{"hidden_act": "relu", "kernel_size": 3, "avg_pool_shortcut": true, "mixing": "cutmix", "learning_rate": 0.002, "max_steps": 18100, "epochs": 47.1, "lr_schedule": "wsd", "final_lr_fraction": 0, "weight_decay": 0.04}
Rows from block 7 of a small image classifier, named by matrix and row number. Rows with one number belong to one channel. Each number is 500 + 25 x the weight over its row's rms, rounded and kept within 0 to 999. All counts start at 0. Numbers have three digits each.
After each channel's rows are labels from the 100 images, of 14976, where the channel reaches its highest value: "strongest on" is what is common among them. Only what is clearly more common there than usual is listed. The data: retinal OCT scans (Kermany 2017).
# convs1: 3x3 conv, stride 2 (model.blocks.7.convs.1.weight, 144x144x3x3, each kernel summed), inputs 0-143
# convs2: expand pointwise conv (model.blocks.7.convs.2.weight, 576x144x1x1, transposed), outputs 0-115

convs1.46:446516507554563507454457533514501466515472489499509462529477525496527486534518460508533478526513496535472497516504544476505512501519485496474531501501463520467533513506518547483537508470537451486478531469486474482480511510494508485540465479490510510472473493500520513528530551510515508503472497507497466462513473508465485489529522480500523481483500504492514513480517513504538456465526524487510480509513499427481485460467484484529506
convs2.46:471506484484527497506491552496490535493529474526490491485457497511524495535523484489480541497529502480435486494451489469462521504481476509494517489471520475491518491488496490488485489491505514551478510491509505486492488478488497514525515477519452492464475548525564478508494522469489529478496504500477494513457493493501485492479503504511466468519472
strongest on: finding: drusen

convs1.2:462502480461520535493484545535499512513479521528502493472460524482494490514483496489433531492486502492507501478450472508517538489521500525458513500492464502480536499473501543498528471459528458501525492475481504526485500498504467506529510510461517449505477500515429493544508508490502499493497507530538533477504458524482537491512537506508493509489498541461508486502472430537518479482506496481484508439519516499523530504488502491473556
convs2.2:506507519474500490467504499459519541504482473525531433484471452483517498505521527490505519487474507512477500497451491493470493499473479468519483486503506529476512511485504509504495477484480486498475441499487478454478536503463470495494518504534452504498482512516528479495447512500470525490505528456463452507480474481517502467516516496470459512514518
strongest on: finding: normal

convs1.112:535516499457451461466559476509537473475503464458511518513541484509500472517469516479459485472504529506498544487488461505514464507499555499515543511507526471537534516462487502515528478493487534476469499571501465481505507503513494499492498452538498492493495510464483490512483494531530548515539514453469471517522511520489455548476484477464505509488530487495483512516497464487466517523471489513501510495495484538469471507497500515490502
convs2.112:528515447510496512532508493495526539540447545486475509511534527461520514485514495508506485451473520491515475504508492491481493501545508484483514469519501494509504492482471455492480501548522540496538515495548505487450536502482492494517483450454503458496540496504487460493509465565489462541494482475489486522518484485537506532454499470533553523498461
strongest on: finding: drusen

convs1.63:458546527429530484489507501530526526496477512492502495483496510481500497512511494508484501495531506550477508515511521517526538533533469497480522537509478523467506504546528519540496521495503504487482506475546541502536514506539550505522537517519540518527454530492469554537531524500564487517494490491497504493548492479461515463518519536491492494509542498513504521489514473510529497482495513538568502492500495507501473473498527488549485
convs2.63:460464504520498506533483495500546519470510517512460471421480489487523452491478498499530520520454487530454520459474502539503517446482487523562528477516474519493520498496505534487488480522488498514523514542547471506501495464516510509474511506514493481479480479517541499513469482497503493520465502513528477473476491518475499426467472516495489463468494
strongest on: finding: choroidal neovascularization

convs1.74:495480458464490498462515490534506513482494529519513473468469498463456465502457490494468523444520470537510523470460472495514523445517503521475503521454511474513507497471469501496494467462454485500508483497492493518487451508517456494501497505445522474510522516510419475496512484459499500506520442493491542475483491502528534510466517491486497509507506523499472479495515466546489508529476480522505507459472493532535490529509495513482474
convs2.74:480521509429463520491519522490520471504459502525560470492479501516518504515491528469506516517497513477495503572472510491521507562456478511512509472545494526492515519496489505493527494501510476532466463499494458453475538472511479507528494512512456530479502482506532487502475497514494513531537505493493462483517519467529505493548522466514445545492524
strongest on: finding: normal

convs1.99:506483493525518500517513510506452416503503492498507509486499526493498511436509509510514496495512512494499517480491525496485502503511504519499512412506494511513466523506521491433457509496491499517500505502407429508489505515477470517506455496520499490422507525512521446501513511505519503513498513498504493490474515501511486512489501434499489526460509460510472480492518511505516487520519505510424525518520515514497482501505518518469479
convs2.99:487462500490494508517482485463426455497484520470489493515493484514514496484513511472471485521532559508482508524499484472447447493506479518417525495519429502499501530509510493470493487511526520491505497470509472503520499459525487494506405490492480513470510542439504469507488464488504516513519438532491504548531503474486525479500496456500479540505500
strongest on: finding: drusen

convs1.89:494520516503520479503453477485491515526449503474475499469526506494519505474496490463483468478475459528446510513512535487507500482503484477491505491485505514476479497506492507524477452494462495508454491475505522451523507455502539438485512512492498507516532519485542544485508499430509493466481462487464510505526477500540506496444485522468482501495508494464490492495469502484508496481483511492503466479430436486464459475480493457481484
convs2.89:467509532507490512495489523493482496502523492542472516492417530492527485501510477509468531508508472472490546479452499510517477478472511505509495575492492511493480509448516533488464502499430471534520499515506519481477521499511474516444512523509481508504411534500523504501502516464499537457482519492492470504478470512492485475492487493467465486521496
strongest on: finding: choroidal neovascularization

convs1.85:470498516563543497452496532500457487537501508520496516488506523510539449490545503509508496517494529478496483512485527450478520497517520480507490456506504540485510479538495529498513465509541489478485526518442502482500498483476482509496513511517510510494457465506518475500519498552481510452492519530481479513496477482441498491536503517485510480515464495457500456496479529500518511456504528466439481475506497476503450498475444503460490
convs2.85:508467490469519520521514538474453472500538480485494488493533470521561506530508469478480519508553496434494473469520470483525485497481515492496543489528558496514493499512534509477515514507503470540508508476514501465458493516506489528521524488526528514534526532534545467469532484511518549516502518503537477525491534514501487497493505498511488468533458
strongest on: finding: choroidal neovascularization

convs1.88:496451537454489452488493501475489512436519497463494496481500455523448479470499506466476454503512473508478470530510491458456476496507482457513454462501514477503486452503470490502486513528516499503456488487497515456508512520465511466489506498497506502507516449507482518503507463496489462487484475449461490517453521505523496481520482512464470437508516501517457507490505519477471522508453531530484458486476479502491482487504472514507494
convs2.88:506492473517533504503511501471488483482509459507468487504487522467471485450492470524514485488491495463522491463469465477511498481492502499499437516505499453514476473504454508480481504488476481491512487469495550517499491505490504490479502489503505486537477500496485529489492525489517488489486506491509519503485503486500497464467454514472520457509473
strongest on: finding: choroidal neovascularization

convs1.139:473522520473513535475507468516515502489492500518515493470480562498496499507492510510461519464512484523499531494471489515548514522510505532474568515518482508490488542512561488511493505493518498474516480493505513525510529508559487510513506508500496509501472547484470521507519558504567531517511502512520479499522481490473494506473519521535525538494559524472496505505485478527563498513550530547525549471498496496509522502521536509524450
convs2.139:493492480497505522528508515492495533496461511510500487468443508472518474487479509498511502480506529489428488507437465515503521504504525498519502491499514505503512488487504471470466397531507520516512497514540507426479504443468511508496509494519456495449495520513514494519470516486480502507490512472496442515481493481492482477495479479511489496473503
strongest on: finding: drusen

convs1.136:484472434479480524496509488524501504456489516515515499495470498429436501503464507498499525469521476522513523455456483516522518465510521524434522515468515464527509525499485494504504498429465496500516482496492496530491452523519474484524515501482512459504517503503479471484498506458497522513519448489495528452476524502511520543471520498509528517516489540530478467521545478553493518528511482501516503504473489506527524522484516513504481
convs2.136:497522517466482543502501529495508484486446524509530472483485510511520477502491545463486513505486523472470484558477514469499501541483497506502518486550486507508487506499478494483520456509514475546496481490495478481461516464510494511545496486503476520470508506493526478511467485518475507531526493494496428472512511449500495486532507479518466555431530
strongest on: finding: normal

convs1.28:485475519476529486529433496520492492446466503477526476520501480490430533509483499517544475515540470521490464516510525485496511466522469474487480487506494472514492477509491507478502558499485498508482521446492497480501487547497514453530481480465493512484486463489495507497539518457471479536505447470482509514470543503490508467499518499487509469511493490574500502504566497493493510468505511483507465548484472470485493485500475523504482
convs2.28:499501515457474549493503533479500522498497493497530462496485522568504485493498461478446525595502509488497475504483524483503524530451485584514485528487520487497516546516469551502521470497540509504503450507511496513505495479563493530531514467515464541491515482517514470482455476480468491559535536520463495515506502479494548486500514498529477516450505
strongest on: finding: normal

convs1.65:529491526458491495557486493485516451470501511502508511503528434497469551509499529490512493538532480517508471530541524537432490499503496465511471484501471502526478487521483491481501517526495494538528503477504462509509506515434530492482490513510509496463517494502520488464507445467471448504515474500496519505499522511535506486503483470513447468467489494533472519502527480498439476493475503496486456542469500518517530485515526511526481
convs2.65:494524482500529496499501469473523511497469491475495454508509505514474470462451524483543474505479516492486498477506517484484485500540516505469491507489490477508436497467462504537538493475520512489502491505479517532551461483521507492523484486502497509505513509487442455481501463518474511535497467517511488505503509481505508481505476485495506485456493
strongest on: finding: diabetic macular edema

convs1.102:487508461464497498435538499506521505488524496509506454466466497436480477501503467510493524469506478544539540471457471490512495471481500538423524509461524459496491508510474498492496486446496499493515483516484496540476453508515449517505507498468502480504500534521456451504490483478516512508510461485512500485516499475491490529496498497483508530511515509506478492507522499527477520572485511537532511483501517536525511548495506521525467
convs2.102:503505502496496492548511492516517529517420553531509512542463520500518476483515471486491478514498514499467474524475474497460478508519476513496503463507490523474493503491505497450491480571481519511515492520547494447479546498496482499477492514463474509446500504495483485484494470521495476478491506484498491483515487467526497549496502460506502529491499
strongest on: finding: drusen

convs1.11:497512516493526490523448474520479513523454508483515499479533501493503529476490505483511463482503451506446483504504540492504522470525496473495480484492505491506470489492495496512463501493439501505459492458493517444526501504490522425518510509486492501508514510470528532466533517437477484507509450497460516509508510508520517489443518519466501498504490479512485477513514492494508503476505521481487461509432423482467461458483494495469479
convs2.11:471509539489468520480488521482461505480514491505511484488448521518509479503499463515421548537531497509483538509477502502503495511446479532495497573491508490488488549458513561501505480474467499517509468487489524493511523467539468530470515513515456542498470513510530481502465507459487512489524523532469501518493495497510522489514501476479468506522525
strongest on: finding: normal

convs1.4:471514530449540505522455490524506439473493521501520495511483492502471517496525512536513473535534472511451470536523518520471515482540493458503486495495454512496492493525512489426507517522510459537521524458488462487482532525471501505517455545474518507437524509478450487488548504483498467504498494502486507508513502513527522472535520463534479473469504480518494514500524472504504461472504536510496485519500500484510490457505500512506465
convs2.4:471516493505512570469460527444515510501498462499529504456455507524507524501488531482511543520503548503465479493438502505476456504514506516487481495513472484501525513515479499530509472482545492526482481500474480500529488446516524529530485473491427519499489508455547513524492511517467508530547476475510483515508509485492526390523491494539490501468502
strongest on: finding: choroidal neovascularization

convs1.106:436505513478524498520431511498511510484434525509522482541478510512474506516483490532539502509519464512484469523505489491509511502523472482471500530535479511482516485493529535490528533473513478508491534441512518494480530516513506467523479516485530526501526488485470506529524537446516489512493477497491520492501499514518517478510513507544526494514510520549542521501553468495523472443521501469522501553483479426506522502475497487517511
convs2.106:490513482477488545483503536503516554514505487510484492482472528531501450517491461495491515545527457521486486462479526525493486495470523529504492511464508458475490523453476529522494490475532536510510494530480516520538474466527475522494519482504450508472485460516505489473476495495481498526495514511490508498514475536493525475463496482540480474477479
strongest on: finding: normal

convs1.1:481491472485495513422524495511502493483521501512504444458459530447484469484501456508479517471505465528516539477467467460532513472490488562429536490463512459488474526506492487489475492459493489484499477504468491531472460511524459499510493495468474483493489538509454461496490520473516520509499459499517492488499497464479500521491506496475513541492517507496472487485508489534515505559506504536519523460492499522519499519497507513519475
convs2.1:512498507492486503557507511501506531498412555508490492524467524485524489477520482475502489502495523494478488515467459491486500503508494521489511467529489502491495501505509476464484463580484524526511491493562514432469542496496488506478486508504468497462508504499514477506457482495504497486485499490496465495513497460501497517485485468504487535482495
strongest on: finding: drusen

convs1.0:490474505492512542505512473501461502466508493521493499474475548479468532446498511537504509477522481523503528483462505514533502506482509535463550472500509496510460575522540469517451531497503516487520494490463516533517495527534493504522518503508465506500476537500489511495509539490539528523488493520526461491473525473486485534488509522530530539509527505516476473520525507529544525527569512531495535517499506501513525495512556513508460
convs2.0:505478493487511517523513524486488527489456526497495460461464510477526469488497529482503491475500536484438468515453481478483524505507520503493520494510523487517505486492499471471476412525498507517516495487531498453480500455486514501490497484522490488448501549513517510520456526490486521498489508487503424503491493466490483485501480483496478495470502
strongest on: finding: drusen

convs1.92:522526509489502488471547502499547472485525462454493501494501529509503480520512512488461482500516484542490563511518509523531470522494517516502582512504542504515500537528527508497513497510495521493454483518509480483522513516528506464508506485512480510485468528456504497506493525490571549519507485465484463504532516512482457532486490491516507523488561505495493523492498506483525525532511529552532520474473455538458513500516524510533469
convs2.92:525504481480531490576484495501538533521463536511448490515498525479506469479477507496521473484506500507493492494496479494487478465531513497489514492502503483476507500475478484497486476568493545499522516522594517492469517489499488491504496481481487485480515508478478456519496470518478477506460471492473464523482520490486504498452477472499520488505466
strongest on: finding: drusen

convs1.118:488446485489464491523535485479493421448501484491481534522508500521448494482460513447516517485480520455511512493509503500481476512469507525526511475521498486505483499448494456463476505492477513476514491515464428520505510493473496507496466455535474483449481455509524481497494500500503519478484534474508494485442509465474481525446482444494508493476485487519472503513523501502491502500505483471462510536509504504489485500467493485462505
convs2.118:473578506523504477485425508487538479530480529533496480490519475503536488504520507493443495501476481459516492519493447537453478508529474520472518486547476496458462479476490526516501480490510491529503502542512476489475482495507454498528474473478492489468499502468488446443513417549495509498486457509528488517466490542523489486471507442510505495486511
strongest on: finding: diabetic macular edema

convs1.140:455453505471508519466453486529483504443482519513516448490464525482442484479482457533497505462529440520497505497487488444535527472507482528449523489483485492493484493512508494489483524468511471508481489461470504513477493535526492484550488513452480493498498479488442495497518551464498513523490467501514496481454511479499518485492539503492528484510500514528483465480543462534532504479523500484490502498499485465511519492485464510507475
convs2.140:500502504488496542490504571476471509493486490510533460505478511534514486511498497467493540537497499497484491516466487510494506516472492535506493519523514492491518513489487512489516489491514488558469457500501505474487509464519485530513500450522464529483510504510567459485423502478468517526536521503464478502494513462493509489510515502527445512480503
strongest on: finding: normal

convs1.32:536525510489494503502508512532547415471508484486547521510526508520486500528485544479498489496533501514490509494500493526496501503525530510515526497512510502559502517502515495442513516499498521467493507501502434493480522543498482483521458459510517490438461517484492444518519510513516510533554508487501511515523554533465487503472516417512500506455529501539499546500538488507506512506500501505514503513496488528481498484507510539521486
convs2.32:502513501476507534514503515486510520484443518488517483497503508525485441458497530476500478514475510510486496510500506467503469517508510497476523463487494466488485528446461497493537477526532498491495500480521500506475487477524485498534488456476482548493531527471488437513457460509460487550534476486448446529462541468474520484520497488531518520449512
strongest on: finding: normal

convs1.111:534521540487512488471523469531529475496508478476535480508523526538514479513497500483487501471534499518502530517518493493527505534532505507525567497545509513520486500509542489498500522520520531450482505531502480493500558537535508500531476471518518514490456518468481514514532540530568529532521526487508477529522518521458480483473520491495514516495579505520506536486527478490529517502499537533514526502499490529468520499531490526522463
convs2.111:546506470486518522548492524485518528545494501503478490497473517520494444480491502509528494526476493519473480500478495496510478494515516516510506448465519460503510511448463499506508481542516531506517500510554520467469506476532493500519508471464459512488522520482500479526484465489476476533494493480420477536486512497474507495479462494532515501470475
strongest on: finding: choroidal neovascularization

convs1.87:495513493504482469507489524460523461494499467453477472493476489501506470531498470480525477530474499512483503522515495515484478515499438473501526525472470494474514482506501512478531477510527467530476486474506471448512499475474492474465456492469524509454489490474523496511474493470517478487462499444458509497516458512507471456513472497515442502437515475484498522456480522451496440483453478502503502495494468486454474480509497485509492
convs2.87:503481473532524539482425504491470556524470504504480472470451521495515513502535475475535515474441492482479521468450473514464438467521504478472482487494461472470477500479472448507480484502461461500525496482499509499467491505474515496455495462482485494483447488456483466512493490470512511461494466448499482467492475538491506444475469490493507474494468
strongest on: finding: choroidal neovascularization

convs1.15:458532479502486505477470512485507467530486504504476489490460517476537471510500477492464487497471486493460503495500466504497506504486464486468520508480434516452510509502510515458520469471497448509499473448497453484483494470487487484484461517456514479463500524496503482511460496461530478505468456503494513478534435497509507470503490473520470525440513507459521503475470485500513409481490469495503502466491484477496505474501506477500503
convs2.15:515499517475505502492463489466482570512506511541485462477487505482518525533524504453464514474462507547470541464473509524479449487501511469468509500517440509430526512490514473526472494503488501494519495500502489487488535500464475437480453479506495477491493518457505470531487460486491505503487461443473472457516430532491507457473498495451467510477492
strongest on: finding: drusen

convs1.67:477469519468533470553441544496485508450437489474490528494535479511423553508483520494529467527505515486486457509506543523489501497522483457519472465525476481495516486490499536509525519498496499526478512451484496477525509497493515458494512497496521492508491441506533512529519502483485468490504478479483500509458499533506499461506491509471479453505492483522466491497515475485494484454499511466475456531494477471486484473476502488475523
convs2.67:493485514494470541490521503471508509473503501459519479467502515539478441455484482470460497577514469516511508523494503484496503487504488547504483502503501486508506553475481555525552505511539515470529454509497493508526510482573471509521514461521517542508535450523482434495487477520464493549524526525470490538504519487493539493514489506500516488497508
strongest on: finding: normal

convs1.50:494474519462501471478489550476507508483515505512470474501477473501455463499510477526474497508491521498542477517527483448465487480506478506500462480482484500472528467528462521490521473514522477532522502516488509524496473481463514532497494536473506518491527479566431505537467466521481463463456520505527490507482476511531502477532476511479461474498489528489481522470497482501467492502466499487494494468549550479532523516478456488518537
convs2.50:484504505466488507504502498506481511461513477517503483492508446514458512486555508485484479491482508479501479530485498446481513522502438478491465452499507483509543488535490495446482489488475449475485463498484492474495526527484503480483506509455498472489468505514485531495491483481510495484495519465501508510568477446547516491504522515464497514508496
strongest on: finding: normal

convs1.78:565507531458518479488512473524524495472515485465537500491533490566493479526488508443487477511543504510484485517526490498482497540538506478559484508534496518524483474510512482503507508551510528462466503511531502464492549515485526494496506465532529520506462489472474514493535494533504472516539523485486488529515515552456481465528510494496478488495512491513482540482503479453499498478481519498517498503518502520456461451536488521526481
convs2.78:537503474511531517512503477470506514534494468507484481473496479509482453493483506497565505504464483529496482483487531527517481496538526514535498503463518488508457500467479490520495479493527498489531492525483512500517469502515531516520528472477474502524499518499481489524485477507495467528496511483478455507477504512489491487486497521558531476474482
strongest on: finding: choroidal neovascularization

convs1.20:537477508479492519511506467530485451481509520508534499488526484513456514478474509467483488493515473465478478480475479499448532487523518482519463493520505506550491470455477486439466485523457515504507491522472462498472494512441454492486446502499516496450506478488461480462505479487459492511550488509480548515465536527491529505484514463498476473480461479509495478503502495519485512486488492472478486487478487510514455469499483533456488
convs2.20:516519506449508545495476488477518486507467495519532512521520496536489483502515503464490477518492515506477519508511526519484458530492462515494486501500478525458489527516484512497541470486514486501438472494491488496495506482523457505514500491477482543500514516458497467481460455499499469549554479524473502507497553517482556481529529472520482550484522
strongest on: finding: normal

convs1.116:507480505515513502528506513501453403500499487492506514487511522509496519440501514499514495494515515486495513486490521500485497503508503517514511410508485514516473526497522497441468517507498500513497503499415419504497512516478478512507449492521505483419495516516519461511510510509514509512494516497504484499472518508503481512479500437503491521453514473516468479487524498498516487508519508500420519519520510511491488492497519517463492
convs2.116:495468490487497521505469487442427465488495505475488470491504486509522504476511517464468495508508560511491505514501480475448462488509475507412514499537443497503518522514501495475501488502533500505507492475505484491519495466519493501516387481493484513483524544432518465508480461499498527523522423524489497555513508469483518478505489467507485534495497
strongest on: finding: drusen

convs1.35:486466523494553490525437491516482509468468504478527477513507496495443529501500501522542470496533456527476463506488541481508517469533467467491487488509501498508483477521511502506494545491482500497470530453489519476510508535502510453536505512475492506505484455474505516494557533464469486515506475486482503505457528516487505468487525514487521454519498490554495487509559491488522512455521536478503468547490468462476496475492471509505471
convs2.35:487499511460479537481493555485496507484517492492513469472478517532516488496489465477431551570541508494489470508483508487500520517459477572513494533493519474501509537504497545509502454487514520514508452509502498517518487461547494546515506474543459529475505502514527480487475482480473503521522528528478495518493495500492531481498508484518460515489506
strongest on: finding: normal

convs1.21:508491495499497515493544492501485438469520496506499530474488535495481502461495528507473499467508511494506543479462492520512497521497525535493564461510537488530468559496538478484467512496500528483504485532454453519495509525513474514507484497539502471463469526509520455517499528530554546520503514502512469495491535498488482543474500461514514537478536477502470483512508523517532533533537505523481551498515513522505501510502541520482455
convs2.21:535489491482517526546500509482481529493450524497494445484502513488518479487502512481494486476501544487466487521484478488475496525511497493488512448520498493510496499487489479476482465542514524508515489489546505475454503439490507496524473467511493499468536549492493469512470496515489512536501484486477428541500515474499499479498502473508500513482499
strongest on: finding: drusen

convs1.79:453500520484535527461441465512510506478477525530525458505481540516487483513503486526512509489529476558493476516499535459518522508513479508488508505524482547477485480538550472509506513497516477495510526481507525521505560516521528516536506536492499524504487499483485533496543550504514494496485513521526479480509491476487510472481533519536526479507506521515519511489539482515565492471533540493524505522512505439515516488496462486545446
convs2.79:497509488511506527483491547457485523532505462521505462457462497495515494516495490490496557518515512488451474499440454523479503503490510512517482517491529500477525495476500496501473446476526499530497469507502501461499469422491493534512507470521452501442507521515555495506493526500469525501510515492477468538474495519488493483493495472530480492490493
strongest on: finding: choroidal neovascularization

convs1.138:504486497477500519497501475533503512496484578552534499493500491529479494490476510507468550456509492496524491476471499506504550499538529498519478507511515539515490467467487490498480462496464497500534497521499499532484529495513473537502507545491548469506528485516454492489523479502476502470530514538516575487485494524530579503473534495510498470509455522497495481509507459543491514491485503476494496479496524499555512540485484499472461
convs2.138:513503520475465527455507487490492479519479459534548502489493454522491510514490519477503521517509520499499500514478517504526501551468495495522467489484500536486518519496521506514524497459525475492444435499455470451495546491491493533513517529522464521515500495508512497491514528508465512520546517470486479495515484483542527499535533475529445519513523
strongest on: finding: normal

convs1.104:485493504480529534504490537515499524471510523527527495495474529518476523512490519518519533503541531525534474495464505520539520519517498509503497499518505510498504502503536532518517545506546521476536508507512524534509532541550501538534519500504544522516463504521473531548523539543502508519505533518548506495497520530465522491533529523532542500526502549539502512523550514523539520488540515495508521525554542482520543516510520522510506
convs2.104:497504481513484539496499518482522531511468483521494455404481485502510482490508506477505505510477515455455465509465492530519518500492508508549487477491521518505506484491478502485477441492514460500508482532502487450483514478497516518490512490512479488476519500507515499501475502518446492539481513482504417500483465511524486484476485477524482475449489
strongest on: finding: choroidal neovascularization

convs1.100:506465523459500457501500521469499516450530495464495480496491452534468498475499507485499468533518486520502461525513491479442467506511470455514446486492506474507488475511476504486497511541544497505475503496496520452500524522450504486468499505482518517499511477515456522521500448514493443495488488448466494515465516528516492472535462510480449460496537496513459534487499525464463515503448524533486484495508497504481503496529505520518491
convs2.100:510497454523542499501500499481473502497516456513476483502486512473483505461526477525508484483479497459511479478469455483493506487520499483504434495496502443505473473510450495498480484481482457489497484472496543526481477516481516489492490488498497479515472490501487525471495509499512476484480496483500525487501502507509487471473466514474509459496467
strongest on: finding: choroidal neovascularization

convs1.68:490467438500500520518514507517502502457487499497515514505486496420443513519474521498529521489509486517510524459449500516517513469512528520436517509461509443530510534487486500503503521434460506482504496496491492510487443518512466465525510472487502460508471489498502463500507508453501519518526449476488517460464530506472505542468517490502525512511494516541483476527544487533495510529516486506515502531468470511506506525493518511504498
convs2.68:479508521483490532515509528512505497471483542507514456466494522515534474500485539477475509514490522462458499532501519476506520535483481535503543497557500487504469509493469524482527444520519489557520493499512480505480506454542504499537492483514504527454519500506516477499478482521468524537508499508509462479504517458494510481508512496496465530421518
strongest on: finding: normal

convs1.6:528517510466506506542472510510537452468506512509522499509511451520459537525496529470520498523530469533489446518513514522446513483508491468519445497510483498529499472530456511459508521515494495499517516464501478496503490526457508481492459477473523510456486526501490496496506471474462437517524470503497537505515538528493519465501500466497468470482512498544493538496533486510454496482475510509516444525458495519517490470523512528528497
convs2.6:513501496473531542519489483467527535521485480467515471514484505530484467452489516478529489536476517492466481490477518464492479499516524522487475501457500494483471530489485510496524465504543513486470465486511508541519489503527498504547501485487469527521510501480478442482466467507475485555532483532471487530507510453475549458506488504519504510434515
strongest on: finding: normal

convs1.82:500438536494486485519463478479452499492481487495471525438553499493492523461503501471491512528470466517487489531529557491524492479488502496500485449501498490488494486512506519510477489532478488555503446484479493503539520471533518495479506523489496503497525473500569515480504516447494498492497460481490483526455496467553506493483494515466498481481496472483447452492482534509514492519507518510470477499433496485515512506477495478459500
convs2.82:475486507552501484500541478518514477456482508483481502478491511498497475461448485495513505497494470487521500481501491512511542488497497517551509500480501503518469506510508528496498512483474479524551502510498504484505496501514511515451520489539520498496485473530500484473497508494486477477459542487533465492460498475524476496489478478483503488502484
strongest on: finding: choroidal neovascularization

convs1.114:493451504488520534489462513546501521440483520507554479494488507494423498505483506495503529499542466525507492487479500486538540476541514498473513500514523508536494476512509507511502524474531510483494504474491509506499513549542488478536515498471522504517479462482466503503538527485481522522544505497499532485448540526479528487497553511513550462530493535545485491517559500529518535478526518480502485511514487484507527499494470535505475
convs2.114:495495503475490553492505554479466496493470490506540467470482503523502470518505523440484548527506508470479496530467504506496502536462499523511494513506509495484502503486492506494522451493525468543469431493502500498474498478515484541532506468531463536494504509502542480512440495494454505528542510487466454489469510493497513474517515500538444535466524
strongest on: finding: normal

convs1.123:536501513488510460503500479497520504487515473449526495501521460521490500498485505475513446508534475536447482515517503480472467505504490461524466497504514457525476467504468480504472520525465517508449498500514517431505491527464518445506496485517485517508519509475500518482516489483492466528507463451439481514499526513526472485479492504476483486501515460527474528493526502453466510497472519518509465512447446524467478470520488521525480
convs2.123:502520482506530490501499493469503509479499493486478461520469524473449482479476481526533475497475470485485522484478480492522486482514521505498438504485487455477451491480437495520494497494478493493486480496493543541502462501486468492491502518495490494545471465491469499485469525490488482499489498506488518516499504503495494473483461513473512469485470
strongest on: finding: choroidal neovascularization

convs1.131:550505498504486489519524479511514468508533497474510517494531450518515505498498529451492471538510481509474491511510502504435503493510512481535451475502540483550479462496451477496479495526469532517495491526487485481518480518439507489470477482511510518489484507491520488478493443497475485515543489491474529521497542530492508502487488477471461484486500432506488523499502524483434532508449480504489483507476485544502448462504492542506508
convs2.131:532521490503565516506499467440502490497490491479508458533539502515464506480484482497535449505450484490502506488513507505515483499518512499496460502469490495508468521487484508525531500506506495487467487478495534522471459505502485463508478482499503522526512486491465464454477502511507482545514462514504495530501534523490515497519482428507542486519492
strongest on: finding: normal

convs1.134:513496515505513506535469496517507430485478500489527490531514501530474534502479503519512463516516461483443491503501496497470514498515494478512497455532468511518503491478503507423509515508481501499491523477457436469487512513455486451510422477491487512430501514458490508480513514466506489516521481491467513507481517530485506482481512451487489499462508488522496523495522479501503469473507510484460495521468438507482488439516504515503508
convs2.134:490499510492468512468442507479495510525529496495531511506483515536511479518490483480435535530538510536463520505487500512474466510481462539446514506502462497460499545477498525515530476497504539524480488502494489513545509462535464513527454484492467543492495500453522460514489468457478492516545450566494524511496509535496534497513513505500475516492526
strongest on: finding: normal

convs1.10:509521529526519519505480514495508413512484501511499512497509534521526507499542517506468493501502528497501497514527518508481502521522507509520507466521460541491512526532535505436524477510530474528519497489462436502463543485488495526485453522516525507417513524505510487520505509525517491496495530515516488496516470526520492501506491443539476522426510480460486514475472501496528447498527532492476520477535523481498490489499518490481490
convs2.10:481501488501500524491480507430476514473505480501490467516491485474513501499530533473493499479490557496483484492475475502473472499528464475435510492508438510506525489511494473488464496491520509489489483502496467483487474487462502497506428488469444481497498559460524497548477482507480522507499441467480506528522461498472492455494486489524494524504501
strongest on: finding: choroidal neovascularization